A small CTC audio transcriber, trained from scratch.
Model: log mel input, arch convnext, activation swiglu, width 192.
Data: trained on read English sentences (LibriTTS-R), 104.4 epochs.
Rows from block 5, named by matrix and row number. Rows with one number belong to one neuron. Each number is 200 + 40 x the weight over its row's rms, rounded and kept within 0 to 999. All counts start at 0. After the name is the row's rms in percent of the matrix's.
# gate: MLP gate (model.blocks.5.mlp.gate.weight, 384x192), inputs 96-191
# fc1: MLP up (model.blocks.5.mlp.fc1.weight, 384x192), inputs 96-191
# fc2: MLP down (model.blocks.5.mlp.fc2.weight, 192x384, transposed), outputs 96-191
gate.250,102,246,135,191,178,214,195,204,126,138,160,207,202,215,205,163,186,153,173,229,225,184,247,174,194,254,149,188,194,173,183,148,140,176,185,151,204,277,242,178,184,216,203,153,164,249,206,260,174,191,127,153,149,144,211,171,223,212,202,226,169,207,246,173,229,229,236,160,186,235,194,242,178,228,160,159,251,185,241,286,283,157,146,224,192,148,229,168,194,274,161,176,226,219,250,279,206
gate.251,104,135,152,140,194,136,180,176,201,189,148,221,203,124,189,123,286,238,201,273,214,162,234,177,219,127,171,210,151,279,161,190,269,193,230,153,136,237,151,171,155,218,207,227,231,207,199,238,166,186,176,133,189,212,156,214,204,176,221,212,137,133,180,196,244,189,189,186,208,202,241,287,217,300,203,225,234,183,214,243,198,154,192,244,152,193,153,173,185,208,175,200,267,218,210,136,211
gate.252,098,240,91,250,248,264,208,256,198,173,206,280,210,226,200,104,248,128,211,261,213,139,217,200,242,238,184,204,183,177,236,216,224,201,196,157,150,155,307,212,177,248,200,144,176,170,183,193,215,215,204,191,298,158,217,156,166,188,180,216,240,190,169,149,115,163,231,141,212,207,211,198,241,158,183,196,147,244,145,224,143,147,192,222,181,240,257,235,249,239,153,192,173,182,177,181,149
gate.253,097,228,246,196,202,289,177,162,107,247,200,172,203,264,190,183,303,206,210,192,170,186,143,258,242,236,205,266,259,201,192,163,215,238,171,139,188,204,189,133,180,173,182,227,208,196,145,168,279,201,138,202,190,196,200,215,176,224,202,211,204,211,216,211,194,191,183,202,191,145,172,210,183,298,221,217,189,209,155,280,238,280,207,145,208,241,178,184,215,236,242,197,225,185,186,201,114
gate.254,093,209,181,283,144,215,186,172,216,140,254,228,217,168,223,255,188,163,216,145,247,160,233,254,234,183,177,158,205,146,195,196,143,131,204,223,225,175,187,109,251,275,259,242,201,228,165,126,281,180,272,176,144,247,176,225,192,193,176,204,196,276,228,232,189,236,218,149,168,162,164,132,178,229,201,223,208,167,193,209,177,198,163,176,255,245,136,189,136,201,250,246,204,225,110,239,187
gate.255,101,185,232,277,190,226,242,180,170,201,186,226,154,162,182,193,180,264,216,202,262,240,218,202,144,216,233,210,218,121,159,89,119,167,210,252,175,233,191,273,225,165,205,215,220,166,179,116,189,223,136,197,156,169,201,204,137,286,128,189,237,298,232,236,297,171,160,226,196,181,134,168,201,228,202,192,224,240,206,219,212,131,218,232,236,210,298,186,224,147,178,176,290,202,176,234,242
gate.256,100,211,155,186,167,150,273,224,204,156,177,196,218,259,136,184,191,205,273,168,227,236,257,154,280,179,180,190,125,115,230,149,172,182,209,124,246,183,198,260,262,226,225,251,191,266,156,260,253,165,168,266,253,206,267,193,221,267,169,232,131,216,218,192,179,222,155,224,179,182,130,164,220,209,151,176,237,291,221,226,166,146,188,224,208,163,221,194,183,245,233,215,209,267,219,167,186
gate.257,104,192,182,170,150,202,194,165,286,201,211,212,179,200,301,246,191,150,122,176,152,223,154,218,258,201,147,216,176,170,169,212,176,131,273,216,146,174,141,164,173,237,174,183,176,111,170,202,138,245,271,169,104,202,228,193,254,203,184,213,197,270,167,190,240,244,284,235,201,187,250,202,193,214,227,240,255,214,181,175,185,239,201,277,182,170,174,260,157,250,161,178,197,190,275,193,195
gate.258,103,251,278,174,208,185,181,226,161,203,136,177,157,168,191,237,249,190,176,297,266,207,218,266,210,244,203,220,150,220,227,194,151,202,171,242,224,170,263,272,196,139,189,209,100,221,273,154,159,167,275,182,297,172,153,220,215,211,257,208,296,282,234,162,205,200,193,115,179,168,164,175,142,150,247,161,149,233,209,222,225,205,196,148,171,212,245,219,176,183,186,203,241,168,231,241,210
gate.259,101,205,238,211,135,169,232,193,250,210,151,203,291,192,150,147,204,216,119,207,174,168,188,188,157,197,146,161,204,235,242,186,189,195,123,164,227,176,277,245,204,260,196,99,247,275,219,207,201,218,232,210,234,197,200,172,221,170,177,194,210,164,162,231,145,194,250,184,232,269,239,234,203,249,211,211,218,190,250,164,207,148,206,196,207,88,183,230,213,235,199,117,244,119,188,262,139
gate.260,091,230,243,184,191,105,211,191,210,207,262,214,257,208,173,243,267,127,245,242,226,235,181,221,241,128,197,187,262,219,266,233,213,262,253,162,200,171,191,210,182,255,199,176,174,121,180,156,213,262,200,275,202,259,152,214,217,160,153,171,169,183,226,199,208,152,247,239,177,250,152,152,207,213,139,207,200,159,283,183,214,144,188,217,212,179,211,218,176,205,271,251,179,232,257,232,129
gate.261,097,178,176,171,256,247,210,128,142,228,170,176,163,244,170,218,213,162,153,228,161,245,170,234,198,216,223,210,218,208,218,250,126,193,175,284,194,217,240,228,205,211,252,197,149,158,218,214,146,194,170,232,195,211,134,147,216,144,173,217,189,195,208,249,194,172,189,178,199,234,233,270,214,187,168,240,203,177,196,126,128,212,179,287,269,133,148,230,164,183,154,209,206,220,210,266,180
gate.262,102,213,239,293,213,179,168,225,250,277,209,204,250,225,198,211,186,192,154,265,188,193,292,229,144,179,210,195,185,200,173,189,222,190,210,139,179,189,249,165,240,211,187,194,197,191,219,228,169,169,199,177,150,127,159,212,266,202,186,269,200,227,138,275,146,137,186,172,221,149,202,275,211,157,188,117,190,191,235,186,223,177,129,226,184,111,195,198,193,152,200,169,227,237,197,315,178
gate.263,106,316,211,178,188,175,153,197,205,203,177,185,216,123,171,222,255,232,204,207,174,186,215,160,244,215,172,180,162,202,226,171,232,162,116,148,198,198,208,203,284,218,225,239,226,220,151,208,167,146,159,129,255,199,211,198,197,296,72,175,164,200,149,280,151,222,200,225,223,177,156,229,188,204,181,199,254,157,164,219,189,188,180,179,198,200,207,272,279,286,243,200,201,200,273,254,167
gate.264,099,211,233,202,223,229,183,215,216,139,202,173,229,201,181,163,260,187,190,177,166,184,228,198,204,208,140,173,121,149,218,209,180,192,217,184,229,254,186,198,202,188,205,228,212,222,216,178,176,125,225,51,241,213,194,147,202,213,190,190,149,201,229,191,267,189,158,182,175,256,186,209,225,111,142,247,256,226,181,277,175,187,226,217,262,177,174,264,194,187,165,177,216,267,201,194,232
gate.265,100,145,291,216,174,226,198,232,277,156,291,187,168,213,124,153,152,219,229,117,129,191,132,237,229,252,161,260,159,220,197,225,143,218,113,156,206,226,198,192,214,206,212,209,194,171,175,175,106,217,257,217,310,189,219,283,170,214,239,242,182,247,217,133,230,277,151,255,238,285,177,173,241,163,216,156,213,211,213,152,198,180,212,221,238,153,226,205,120,219,193,211,224,167,165,185,238
gate.266,098,176,198,196,218,180,222,161,195,153,212,202,203,154,229,200,217,201,252,155,237,202,284,256,155,179,198,150,155,198,204,152,155,222,167,265,247,240,272,237,208,185,183,188,170,196,227,205,107,278,249,198,217,175,167,253,148,241,149,230,213,218,215,229,243,181,216,194,173,154,295,188,220,267,238,213,189,228,129,193,151,186,317,166,175,267,178,169,259,165,234,208,222,187,145,280,220
gate.267,098,94,224,184,200,168,234,199,211,190,241,222,206,218,218,203,189,224,250,204,232,260,199,227,240,242,170,169,188,182,173,178,207,145,158,138,162,264,256,249,251,181,225,255,202,171,214,237,208,179,181,190,185,166,246,192,159,246,213,191,183,199,246,199,188,190,116,131,209,223,187,197,226,190,262,200,242,222,145,46,211,231,187,211,225,197,239,144,177,148,189,224,180,231,177,197,213
gate.268,094,239,246,194,144,241,151,169,161,212,166,199,187,96,199,217,205,177,229,201,199,243,236,135,136,208,166,258,265,187,229,204,202,193,173,118,198,308,158,188,152,173,189,257,151,158,256,174,273,138,229,183,128,218,225,225,167,199,171,177,241,192,251,238,155,202,200,237,192,241,234,223,218,170,173,230,196,215,250,137,183,275,205,121,223,183,292,286,179,238,283,140,202,183,203,221,185
gate.269,103,224,242,272,174,165,267,228,238,254,167,139,268,194,197,166,178,189,188,169,277,207,276,116,204,243,181,185,216,257,233,235,167,164,213,159,152,245,171,158,139,150,168,216,226,264,171,289,157,156,161,172,215,272,177,180,121,262,228,248,248,177,187,203,183,194,210,211,208,214,250,206,216,195,177,197,221,198,161,154,162,235,172,216,201,217,252,192,208,194,294,145,174,167,180,200,146
gate.270,100,182,206,166,185,109,210,212,196,219,167,177,213,188,250,267,216,172,184,207,224,200,245,231,199,238,154,265,150,226,196,208,226,221,162,198,178,176,147,215,281,207,142,192,124,237,153,190,192,167,155,201,229,198,179,192,267,208,262,231,209,144,231,194,226,166,212,121,221,185,210,256,176,229,150,107,252,204,192,132,175,184,160,218,253,182,244,255,173,205,253,171,266,254,224,253,207
gate.271,101,263,272,279,231,213,190,172,175,257,149,204,169,213,205,175,148,186,170,264,240,186,193,169,213,209,141,267,220,170,186,137,178,271,200,186,185,181,267,185,127,143,178,186,189,196,194,153,227,153,195,188,249,159,240,181,278,193,201,189,252,140,184,228,190,276,192,224,195,236,187,194,180,214,185,130,305,244,205,170,143,162,272,180,256,141,205,165,250,162,234,196,128,194,239,201,162
gate.272,104,167,245,189,222,207,197,143,198,171,187,183,225,202,220,125,206,227,194,191,144,205,191,192,176,171,199,247,225,162,178,154,222,166,173,202,201,192,125,176,203,172,161,257,261,177,169,195,200,218,208,87,148,175,88,236,205,214,130,277,153,182,262,158,193,295,231,172,246,211,203,196,121,195,201,190,231,192,179,251,203,212,158,219,229,234,207,192,229,180,242,212,234,136,277,128,178
gate.273,096,231,177,189,199,184,162,280,204,137,189,163,153,208,183,233,152,252,173,174,156,201,186,255,169,209,217,227,171,253,280,204,266,147,220,231,220,212,168,186,221,204,168,222,235,229,152,255,149,222,288,213,253,159,219,198,275,207,237,155,232,277,192,219,246,214,129,171,218,210,221,247,167,247,207,140,213,256,239,201,178,152,192,205,148,231,276,179,144,229,179,212,209,189,179,159,130
fc1.250,098,90,157,192,211,235,210,168,146,222,191,228,241,246,231,190,214,232,258,160,234,170,188,155,161,225,226,210,299,193,126,170,154,165,227,164,163,139,139,235,188,196,243,197,145,227,215,234,217,265,212,166,201,226,252,251,202,151,192,170,193,206,252,181,230,119,249,235,204,246,186,205,136,224,197,224,215,167,160,187,229,248,222,232,259,125,187,253,167,222,148,248,249,171,216,207,215
fc1.251,100,165,156,157,197,224,265,208,208,204,169,239,205,189,238,204,209,225,203,290,188,166,203,177,273,236,203,164,163,200,200,268,252,231,206,175,169,251,223,251,124,274,170,205,179,172,235,230,197,147,187,212,180,220,135,165,229,268,170,191,238,165,287,167,173,223,236,216,146,166,271,185,192,234,192,257,216,185,201,233,234,211,129,189,154,163,212,232,215,214,146,218,197,192,232,188,291
fc1.252,100,288,228,177,183,202,177,178,217,192,183,201,230,175,229,201,241,263,233,257,198,158,219,197,136,95,200,216,273,205,203,204,217,180,181,252,153,203,229,166,192,254,203,180,262,235,209,193,254,132,260,195,211,288,241,188,200,153,199,175,245,193,227,226,217,260,218,191,238,199,167,146,203,216,198,228,218,180,222,220,219,233,261,153,106,198,168,208,196,171,158,214,232,170,147,275,192
fc1.253,098,164,199,170,127,153,243,240,207,252,222,195,182,157,232,214,155,140,175,221,276,183,188,293,229,238,209,173,110,250,186,193,237,142,107,178,184,247,145,249,134,233,196,191,135,217,124,140,195,252,245,183,222,212,179,159,175,226,143,150,198,153,166,241,171,293,233,259,184,220,200,136,217,252,196,160,246,180,194,136,228,204,210,261,256,121,185,218,232,253,173,206,164,245,227,213,170
fc1.254,101,246,166,183,245,189,194,95,127,252,271,285,176,164,236,144,119,184,203,205,200,261,212,191,254,196,186,223,192,238,216,240,186,187,280,243,155,223,148,206,231,196,241,190,220,207,164,136,193,168,173,270,233,213,224,171,173,177,195,220,228,101,270,214,233,214,238,188,238,227,170,243,250,152,223,247,199,187,142,238,189,179,153,172,208,227,116,162,180,226,239,211,214,240,281,189,179
fc1.255,100,156,235,161,197,128,243,225,143,278,187,212,149,241,210,211,196,160,203,184,311,195,124,231,232,277,231,286,191,160,214,195,175,187,147,155,248,262,178,204,263,140,210,117,230,145,166,199,203,159,249,188,175,169,218,207,242,175,243,222,169,217,199,186,197,204,213,275,170,172,164,165,170,196,259,205,212,215,208,207,216,257,143,141,265,281,247,137,201,250,165,239,191,184,185,163,180
fc1.256,100,192,154,237,229,299,223,175,207,178,240,166,172,119,182,220,155,211,155,233,183,209,260,218,234,196,153,234,241,176,181,141,197,160,246,254,161,189,177,247,210,210,187,239,210,244,164,153,199,300,164,118,237,171,210,198,230,140,240,277,162,125,190,224,167,201,235,128,197,189,257,165,221,194,166,117,214,244,185,168,228,129,235,149,173,147,220,279,177,259,224,144,186,120,179,189,196
fc1.257,107,206,173,183,142,201,193,153,253,162,115,173,182,220,185,184,207,214,157,207,194,178,232,247,253,157,202,172,171,151,261,232,167,153,170,210,247,208,233,212,130,246,171,277,195,188,171,198,136,222,249,160,184,208,201,287,192,253,167,184,165,87,181,190,228,233,140,192,199,249,163,187,177,219,175,260,146,179,191,138,203,171,182,249,211,219,162,218,161,278,186,231,193,219,249,216,174
fc1.258,106,224,199,175,177,219,200,181,251,256,176,194,280,128,191,192,166,172,265,214,168,228,186,230,177,245,213,208,242,209,200,200,231,178,217,218,149,201,260,234,142,240,224,209,196,105,274,201,173,229,154,211,167,201,215,182,216,229,180,183,322,243,217,205,214,187,144,198,166,172,145,275,165,227,241,226,192,182,204,172,219,163,220,176,203,154,218,86,237,184,250,132,221,228,257,184,144
fc1.259,102,234,318,195,180,235,199,191,195,171,276,303,231,185,256,237,180,160,145,196,180,224,157,245,96,174,245,226,175,219,176,148,109,206,225,254,202,177,122,158,235,250,179,143,233,170,180,156,189,265,190,303,225,212,156,212,202,231,209,214,148,194,212,176,148,188,159,211,205,173,234,181,215,238,183,141,140,166,238,197,227,254,206,200,198,291,184,120,187,223,237,229,230,247,161,143,268
fc1.260,095,186,130,181,260,225,189,225,270,180,272,118,184,281,186,201,207,159,142,221,161,136,223,245,223,150,231,240,187,135,211,168,227,207,190,194,177,196,159,194,286,220,140,196,185,207,218,182,201,177,253,181,291,232,212,181,179,193,180,180,261,224,226,190,209,139,248,271,184,241,189,180,196,175,172,218,219,233,226,187,179,184,253,211,155,205,277,191,247,173,225,138,164,210,204,180,239
fc1.261,101,179,157,252,196,260,189,148,142,202,185,150,125,186,238,223,164,217,193,210,273,186,225,119,194,216,205,314,155,172,170,154,193,302,176,241,234,214,245,231,168,186,233,182,180,186,231,215,157,254,209,146,241,207,208,180,232,253,206,249,194,204,258,46,199,198,188,196,159,203,224,258,220,138,173,223,180,219,258,158,175,157,162,184,214,239,132,222,169,152,148,155,188,197,144,150,247
fc1.262,099,230,147,251,203,207,261,182,202,237,185,241,276,207,198,205,145,202,207,181,194,240,210,227,161,161,135,239,201,128,82,320,147,225,231,193,208,201,161,208,183,192,217,195,204,192,272,156,199,119,217,152,188,118,222,225,161,241,192,160,220,297,228,152,174,152,270,252,201,218,230,212,243,190,176,199,224,246,151,176,268,203,229,183,129,210,145,255,205,223,185,214,320,203,141,139,121
fc1.263,105,239,179,219,181,148,193,186,203,220,125,224,173,153,183,203,206,212,129,167,197,219,231,228,158,239,191,180,117,142,217,308,198,155,223,241,154,204,167,168,233,236,129,232,202,214,173,263,179,220,169,178,175,218,165,182,149,282,255,226,219,192,266,191,221,193,248,219,204,185,193,190,136,179,259,206,202,234,209,211,286,253,256,194,263,168,149,217,223,199,206,197,282,297,190,223,196
fc1.264,099,222,254,214,209,237,251,203,173,203,181,169,246,165,169,205,229,243,247,216,138,161,192,189,271,169,231,204,306,197,176,230,205,156,173,113,206,200,212,213,157,125,265,171,214,184,315,273,158,252,222,271,223,249,167,234,151,234,204,195,177,199,197,166,198,207,136,257,169,219,192,267,192,258,204,187,125,206,214,194,185,232,272,160,162,206,240,181,148,172,225,195,172,162,179,200,217
fc1.265,099,201,115,179,168,233,204,241,223,241,192,215,154,190,186,154,216,185,167,180,150,227,224,167,271,97,184,193,204,270,129,179,227,207,164,201,126,142,223,174,203,207,211,238,268,226,201,207,187,233,208,234,150,198,203,108,228,178,210,171,216,213,225,205,213,185,186,208,222,219,211,259,261,177,210,239,213,191,222,226,142,214,131,140,161,185,204,226,207,151,172,200,192,259,296,181,180
fc1.266,105,283,162,198,164,215,125,264,223,196,144,235,205,191,184,239,170,156,252,191,200,260,277,194,253,224,175,198,187,202,213,181,267,202,171,127,212,222,202,232,98,176,206,162,197,169,179,227,215,163,165,184,194,254,96,190,181,214,243,98,242,121,247,261,153,169,143,205,260,234,174,184,208,247,200,221,171,214,176,202,272,262,223,195,176,171,171,230,181,206,175,163,98,215,200,220,175
fc1.267,102,138,236,229,227,186,156,206,248,290,181,230,151,182,251,195,245,194,189,239,126,228,243,236,174,203,230,197,116,178,138,220,133,225,201,231,187,185,174,225,180,198,227,204,219,193,183,126,231,201,218,149,241,191,230,146,211,83,260,226,224,163,176,175,162,226,216,175,124,213,199,313,211,217,143,231,149,255,131,192,175,183,170,189,145,214,171,137,187,114,211,238,238,144,210,136,173
fc1.268,095,198,246,245,257,218,231,146,252,252,143,182,160,185,144,275,169,207,201,219,279,170,247,219,199,151,185,204,261,314,149,178,210,224,180,194,176,190,214,166,279,184,164,200,199,231,214,226,161,169,168,217,205,203,196,194,178,126,141,187,183,180,217,167,170,197,243,250,201,141,225,200,241,155,187,187,216,104,131,243,230,214,238,167,276,207,187,231,156,165,169,174,148,210,190,147,220
fc1.269,102,225,189,199,177,219,202,177,127,203,162,253,95,257,207,144,177,206,192,203,227,263,187,153,191,220,203,196,237,177,249,240,193,204,173,143,200,219,174,267,197,207,213,156,136,165,142,186,216,254,243,234,198,193,154,261,166,257,231,228,261,222,215,176,161,180,146,171,218,200,232,210,216,186,204,213,211,269,144,192,253,283,172,202,162,265,164,165,205,178,256,196,201,180,175,174,196
fc1.270,102,228,159,201,220,176,160,191,238,286,264,150,162,211,164,222,203,175,228,259,253,195,200,190,205,203,195,149,194,172,209,161,221,194,201,203,222,219,232,298,194,211,111,235,149,224,265,205,201,239,141,168,214,216,200,205,184,284,180,278,248,225,269,184,183,164,221,275,173,215,137,117,227,172,208,175,216,166,144,190,235,234,218,223,149,155,173,256,166,121,211,219,204,220,218,174,224
fc1.271,100,228,140,208,236,212,259,205,138,162,226,289,125,225,170,224,283,268,242,152,276,169,206,219,256,232,232,175,223,181,153,158,137,198,217,212,160,220,206,227,236,181,234,205,154,198,237,150,209,187,106,248,147,150,184,183,185,176,258,246,209,250,179,155,236,170,332,220,143,160,124,221,218,147,218,149,226,227,176,179,231,165,178,184,231,194,184,152,149,191,218,152,210,159,252,214,249
fc1.272,103,241,200,187,207,250,241,174,204,217,172,228,228,187,220,222,174,113,198,205,179,201,166,154,256,169,193,227,220,242,221,201,252,189,199,188,188,161,151,189,148,242,209,132,250,129,237,144,152,198,303,136,210,222,234,237,247,152,228,250,197,234,213,231,189,154,238,205,277,188,147,239,166,195,214,156,104,186,216,194,139,169,190,211,243,160,193,233,209,160,201,246,226,225,228,136,208
fc1.273,100,149,264,221,236,248,249,174,170,203,231,248,210,220,161,195,182,165,192,180,190,255,190,194,209,176,217,159,215,219,194,217,233,239,201,270,218,150,219,179,171,250,207,171,236,165,196,223,175,169,220,201,174,214,198,200,297,214,198,195,145,316,175,141,200,214,264,239,210,230,294,182,146,187,163,145,89,155,239,163,205,217,274,165,279,124,177,228,259,221,177,174,176,203,214,177,239
fc2.250,102,146,215,128,227,196,179,202,155,248,214,179,164,209,133,259,251,203,211,175,50,179,232,184,174,185,201,191,173,246,143,245,163,224,227,177,158,245,215,281,259,129,232,152,166,170,173,169,182,236,198,219,253,160,174,332,230,230,143,207,208,198,181,234,200,190,217,188,191,201,274,250,200,219,243,187,199,244,206,145,245,246,216,113,242,178,179,269,235,191,209,145,204,187,229,229,208
fc2.251,102,203,282,163,68,184,166,193,230,213,284,165,200,237,132,186,162,241,162,293,170,233,262,191,245,151,261,227,240,185,212,243,243,198,216,238,200,260,126,191,170,186,161,211,232,240,236,193,256,240,179,196,172,187,282,199,154,203,149,198,188,209,174,189,223,192,183,204,193,209,179,216,171,201,190,237,237,225,205,185,299,175,201,253,222,266,143,224,190,211,258,270,196,269,180,209,262
fc2.252,097,195,167,219,225,159,131,243,221,145,183,245,194,195,224,115,201,180,218,188,110,198,132,163,259,184,199,152,201,193,261,191,150,206,215,202,210,216,228,187,143,193,271,133,236,195,252,197,117,104,265,226,186,166,171,183,211,140,189,167,284,225,163,129,197,187,198,167,205,242,260,218,141,129,249,199,244,196,131,241,219,255,265,171,306,214,185,196,258,189,207,215,229,180,241,196,186
fc2.253,097,192,208,151,174,148,235,194,213,248,222,245,248,209,138,269,178,261,201,213,273,214,189,207,182,245,254,179,223,239,208,166,246,206,211,209,166,165,206,158,201,232,127,208,220,198,241,251,254,219,243,169,182,212,143,213,244,181,186,271,198,157,167,169,169,239,223,198,257,245,263,217,239,154,174,153,226,197,178,191,229,261,212,186,205,172,153,229,258,201,198,252,161,198,215,183,236
fc2.254,097,180,204,218,209,149,216,240,290,153,293,211,193,170,250,186,129,209,126,165,217,255,176,258,227,270,178,244,207,236,140,295,224,270,203,248,168,280,251,209,211,191,230,246,211,268,274,176,197,272,190,135,169,207,146,212,163,196,202,192,225,229,218,146,140,238,167,227,113,224,166,175,171,200,197,168,210,165,132,245,164,241,212,194,240,192,227,142,182,224,154,216,184,154,232,190,187
fc2.255,097,172,162,204,247,251,123,205,201,153,229,107,186,248,275,215,191,214,221,242,253,269,173,115,135,188,131,155,218,180,201,233,204,208,161,211,133,136,135,248,168,247,167,187,198,193,221,234,130,121,226,233,132,201,213,199,197,157,206,172,185,257,201,156,170,144,210,137,154,173,175,73,183,254,244,164,131,160,198,151,179,228,142,212,211,183,213,264,155,191,167,152,215,210,144,191,211
fc2.256,104,178,134,156,189,203,278,187,214,274,215,182,215,161,165,191,166,220,142,162,219,137,214,138,206,206,165,235,196,272,171,199,210,183,175,150,239,161,196,185,238,202,176,289,177,196,226,205,230,235,225,217,114,214,184,135,159,198,197,293,200,169,249,228,210,254,178,244,164,126,273,252,133,224,171,212,288,148,236,172,189,213,244,237,198,152,211,171,197,197,163,267,161,153,146,199,209
fc2.257,106,189,138,226,214,275,164,136,188,276,261,246,206,204,194,137,202,198,220,170,219,289,143,194,199,177,258,164,188,145,209,218,243,197,229,151,138,207,227,231,187,184,170,152,199,260,207,135,172,192,137,232,252,147,208,133,183,144,144,177,162,252,169,161,274,136,218,224,214,270,194,252,168,253,237,149,193,257,135,275,184,157,206,254,188,110,215,206,174,176,234,202,186,167,241,181,117
fc2.258,098,236,194,228,219,191,180,240,260,196,194,224,171,165,261,245,311,235,170,241,138,179,191,182,138,211,247,182,190,278,231,227,181,202,223,222,192,200,209,139,194,180,306,201,158,206,201,234,249,168,211,149,200,142,131,149,198,256,188,154,217,209,201,178,179,220,207,273,129,184,258,118,210,247,203,200,187,141,221,147,146,271,169,214,215,197,200,197,199,181,180,245,250,181,139,163,226
fc2.259,104,97,256,179,266,206,202,198,223,148,167,227,205,192,318,152,194,154,106,162,224,224,218,115,248,211,188,170,232,208,273,237,121,141,262,208,160,225,205,274,207,197,278,237,208,116,172,242,269,275,178,186,259,240,182,195,197,242,202,228,218,223,189,267,183,150,182,199,209,216,205,171,116,260,191,220,115,262,222,234,189,160,233,162,179,143,205,192,188,194,229,222,191,249,151,183,187
fc2.260,093,250,192,200,280,185,193,255,224,145,259,168,254,210,83,192,186,242,270,210,305,152,131,206,116,219,201,222,178,178,169,186,179,173,274,207,185,153,169,183,223,253,172,139,249,132,244,206,187,160,190,170,172,221,230,172,190,187,228,250,162,255,117,206,175,210,166,189,258,262,244,180,134,209,117,194,218,232,204,265,176,186,188,251,93,221,157,148,215,171,80,175,164,160,193,205,138
fc2.261,097,196,179,192,199,173,203,238,220,208,256,235,219,193,196,165,219,136,171,196,205,170,206,129,210,170,193,241,221,215,182,308,258,229,108,230,215,224,227,173,245,225,167,180,266,127,239,180,184,158,109,186,208,120,233,201,201,213,196,217,151,240,238,210,235,264,216,113,111,210,209,274,230,170,206,155,187,222,175,288,208,175,199,245,190,243,251,218,166,172,167,146,160,93,203,239,245
fc2.262,102,220,247,206,211,129,216,242,324,250,167,163,169,207,188,144,247,235,190,186,228,231,213,215,135,188,202,161,251,190,173,283,263,205,156,261,217,199,220,160,214,197,225,182,328,211,204,127,251,207,213,182,137,184,154,286,141,190,169,168,242,278,180,203,190,171,178,284,213,181,186,238,173,170,232,223,204,153,224,166,193,222,219,207,223,159,189,196,259,209,261,187,184,219,184,209,171
fc2.263,102,252,239,209,164,185,256,94,187,176,134,238,138,210,173,155,276,218,110,168,251,142,236,185,209,138,213,215,154,241,258,148,267,258,181,216,249,238,197,232,223,219,252,190,212,219,212,225,202,178,216,283,224,189,193,173,242,131,219,162,233,189,264,223,208,207,233,231,157,188,186,179,278,255,194,197,199,169,181,216,162,157,154,191,233,188,267,197,115,271,224,274,253,147,208,219,184
fc2.264,099,195,230,212,207,109,197,116,169,196,188,169,214,176,225,208,215,242,208,217,167,159,186,228,183,189,207,170,190,261,103,265,207,220,209,175,198,168,283,200,184,169,187,205,141,159,185,268,160,210,163,130,167,241,164,218,166,236,244,179,291,241,234,192,164,175,190,174,120,286,164,191,175,118,204,200,122,207,231,181,187,170,213,214,93,167,164,184,245,202,200,171,207,174,215,86,220
fc2.265,101,152,231,162,191,231,182,172,242,192,210,202,154,260,215,262,240,180,223,268,202,202,222,256,224,249,184,215,253,241,200,234,143,286,253,180,226,171,196,245,185,179,141,150,211,190,191,243,198,144,157,177,115,145,256,188,214,187,181,168,172,265,208,250,151,223,217,191,132,250,252,174,202,216,250,200,151,239,214,163,168,237,144,245,196,195,103,155,227,209,231,171,205,175,186,242,214
fc2.266,102,156,191,162,209,167,192,226,193,184,219,204,153,217,202,240,125,134,238,196,203,187,209,230,218,250,243,159,184,139,203,230,217,237,247,193,177,171,247,204,181,160,182,181,145,147,207,193,210,205,263,252,154,231,132,254,207,108,186,200,171,206,230,164,228,220,136,171,141,275,150,197,192,127,199,134,172,237,180,174,211,198,253,166,154,174,149,199,226,158,213,188,193,203,206,203,253
fc2.267,101,273,223,151,204,164,173,132,201,182,242,283,225,161,230,218,121,246,190,201,205,142,158,139,162,213,208,205,283,229,179,206,137,216,276,193,192,310,240,168,153,181,154,179,218,271,184,216,224,186,176,234,169,224,178,239,153,208,206,216,203,207,213,196,169,242,202,165,163,258,186,245,171,200,186,176,234,167,224,156,170,226,166,238,224,234,178,156,276,283,259,252,189,189,257,141,175
fc2.268,099,162,195,181,185,235,183,201,170,223,219,250,150,260,171,156,158,232,196,193,190,215,194,128,210,234,260,212,255,260,241,169,200,195,236,241,229,221,174,192,185,218,195,259,212,228,191,182,241,187,252,163,162,174,154,224,180,155,201,167,255,265,203,150,128,231,125,210,178,126,190,162,209,245,232,216,227,193,200,167,198,189,188,257,157,157,197,182,178,207,129,177,214,222,150,92,158
fc2.269,102,227,187,233,211,185,130,251,256,180,227,204,157,194,170,239,273,206,221,223,202,234,168,207,199,219,222,158,191,129,183,181,170,225,224,299,250,190,166,180,230,210,135,219,234,254,194,239,239,221,174,163,209,142,169,174,242,253,240,222,165,138,277,219,267,167,191,220,190,238,236,174,195,214,183,207,224,229,152,192,298,224,215,159,165,171,203,230,269,201,156,179,249,219,152,177,208
fc2.270,094,162,220,187,137,224,149,133,219,154,222,250,186,208,214,202,224,259,204,174,178,178,208,260,178,194,230,294,233,156,248,107,235,223,268,252,198,233,152,282,212,182,132,171,175,246,257,147,167,259,210,265,198,186,230,188,192,275,179,130,195,163,226,169,214,201,211,285,200,201,195,171,111,175,257,228,130,216,154,322,151,149,265,191,161,222,172,215,228,218,206,189,158,265,176,275,144
fc2.271,101,197,196,166,188,267,206,239,225,181,198,261,261,199,274,206,179,151,255,165,224,206,178,190,196,149,178,213,158,201,176,203,164,220,151,149,217,256,217,129,195,224,174,157,251,202,228,209,273,223,161,283,167,282,193,211,183,196,155,212,217,252,185,219,190,270,163,228,183,243,242,254,256,207,152,224,209,216,154,222,215,215,212,204,172,203,194,247,203,150,212,104,116,178,189,221,250
fc2.272,104,153,219,175,163,222,235,240,220,240,189,259,186,168,218,190,272,205,207,201,173,286,206,213,163,238,243,222,186,224,136,216,213,207,159,205,251,200,137,203,235,228,199,194,140,168,221,187,161,238,194,220,162,193,265,232,226,216,232,209,124,139,201,176,170,110,270,174,154,241,275,218,185,217,249,172,195,204,205,287,205,157,130,195,155,299,118,284,260,231,137,208,167,235,268,200,182
fc2.273,099,219,180,175,211,219,200,270,228,188,203,184,209,178,159,223,219,121,201,202,145,148,186,237,223,210,261,231,157,225,178,213,220,140,199,205,215,306,235,208,231,200,165,202,92,255,262,105,153,161,239,224,187,206,134,180,207,197,224,210,118,230,130,170,204,215,185,147,232,151,263,152,242,232,219,142,228,183,222,241,237,243,194,232,171,190,198,189,181,228,257,202,220,147,192,133,168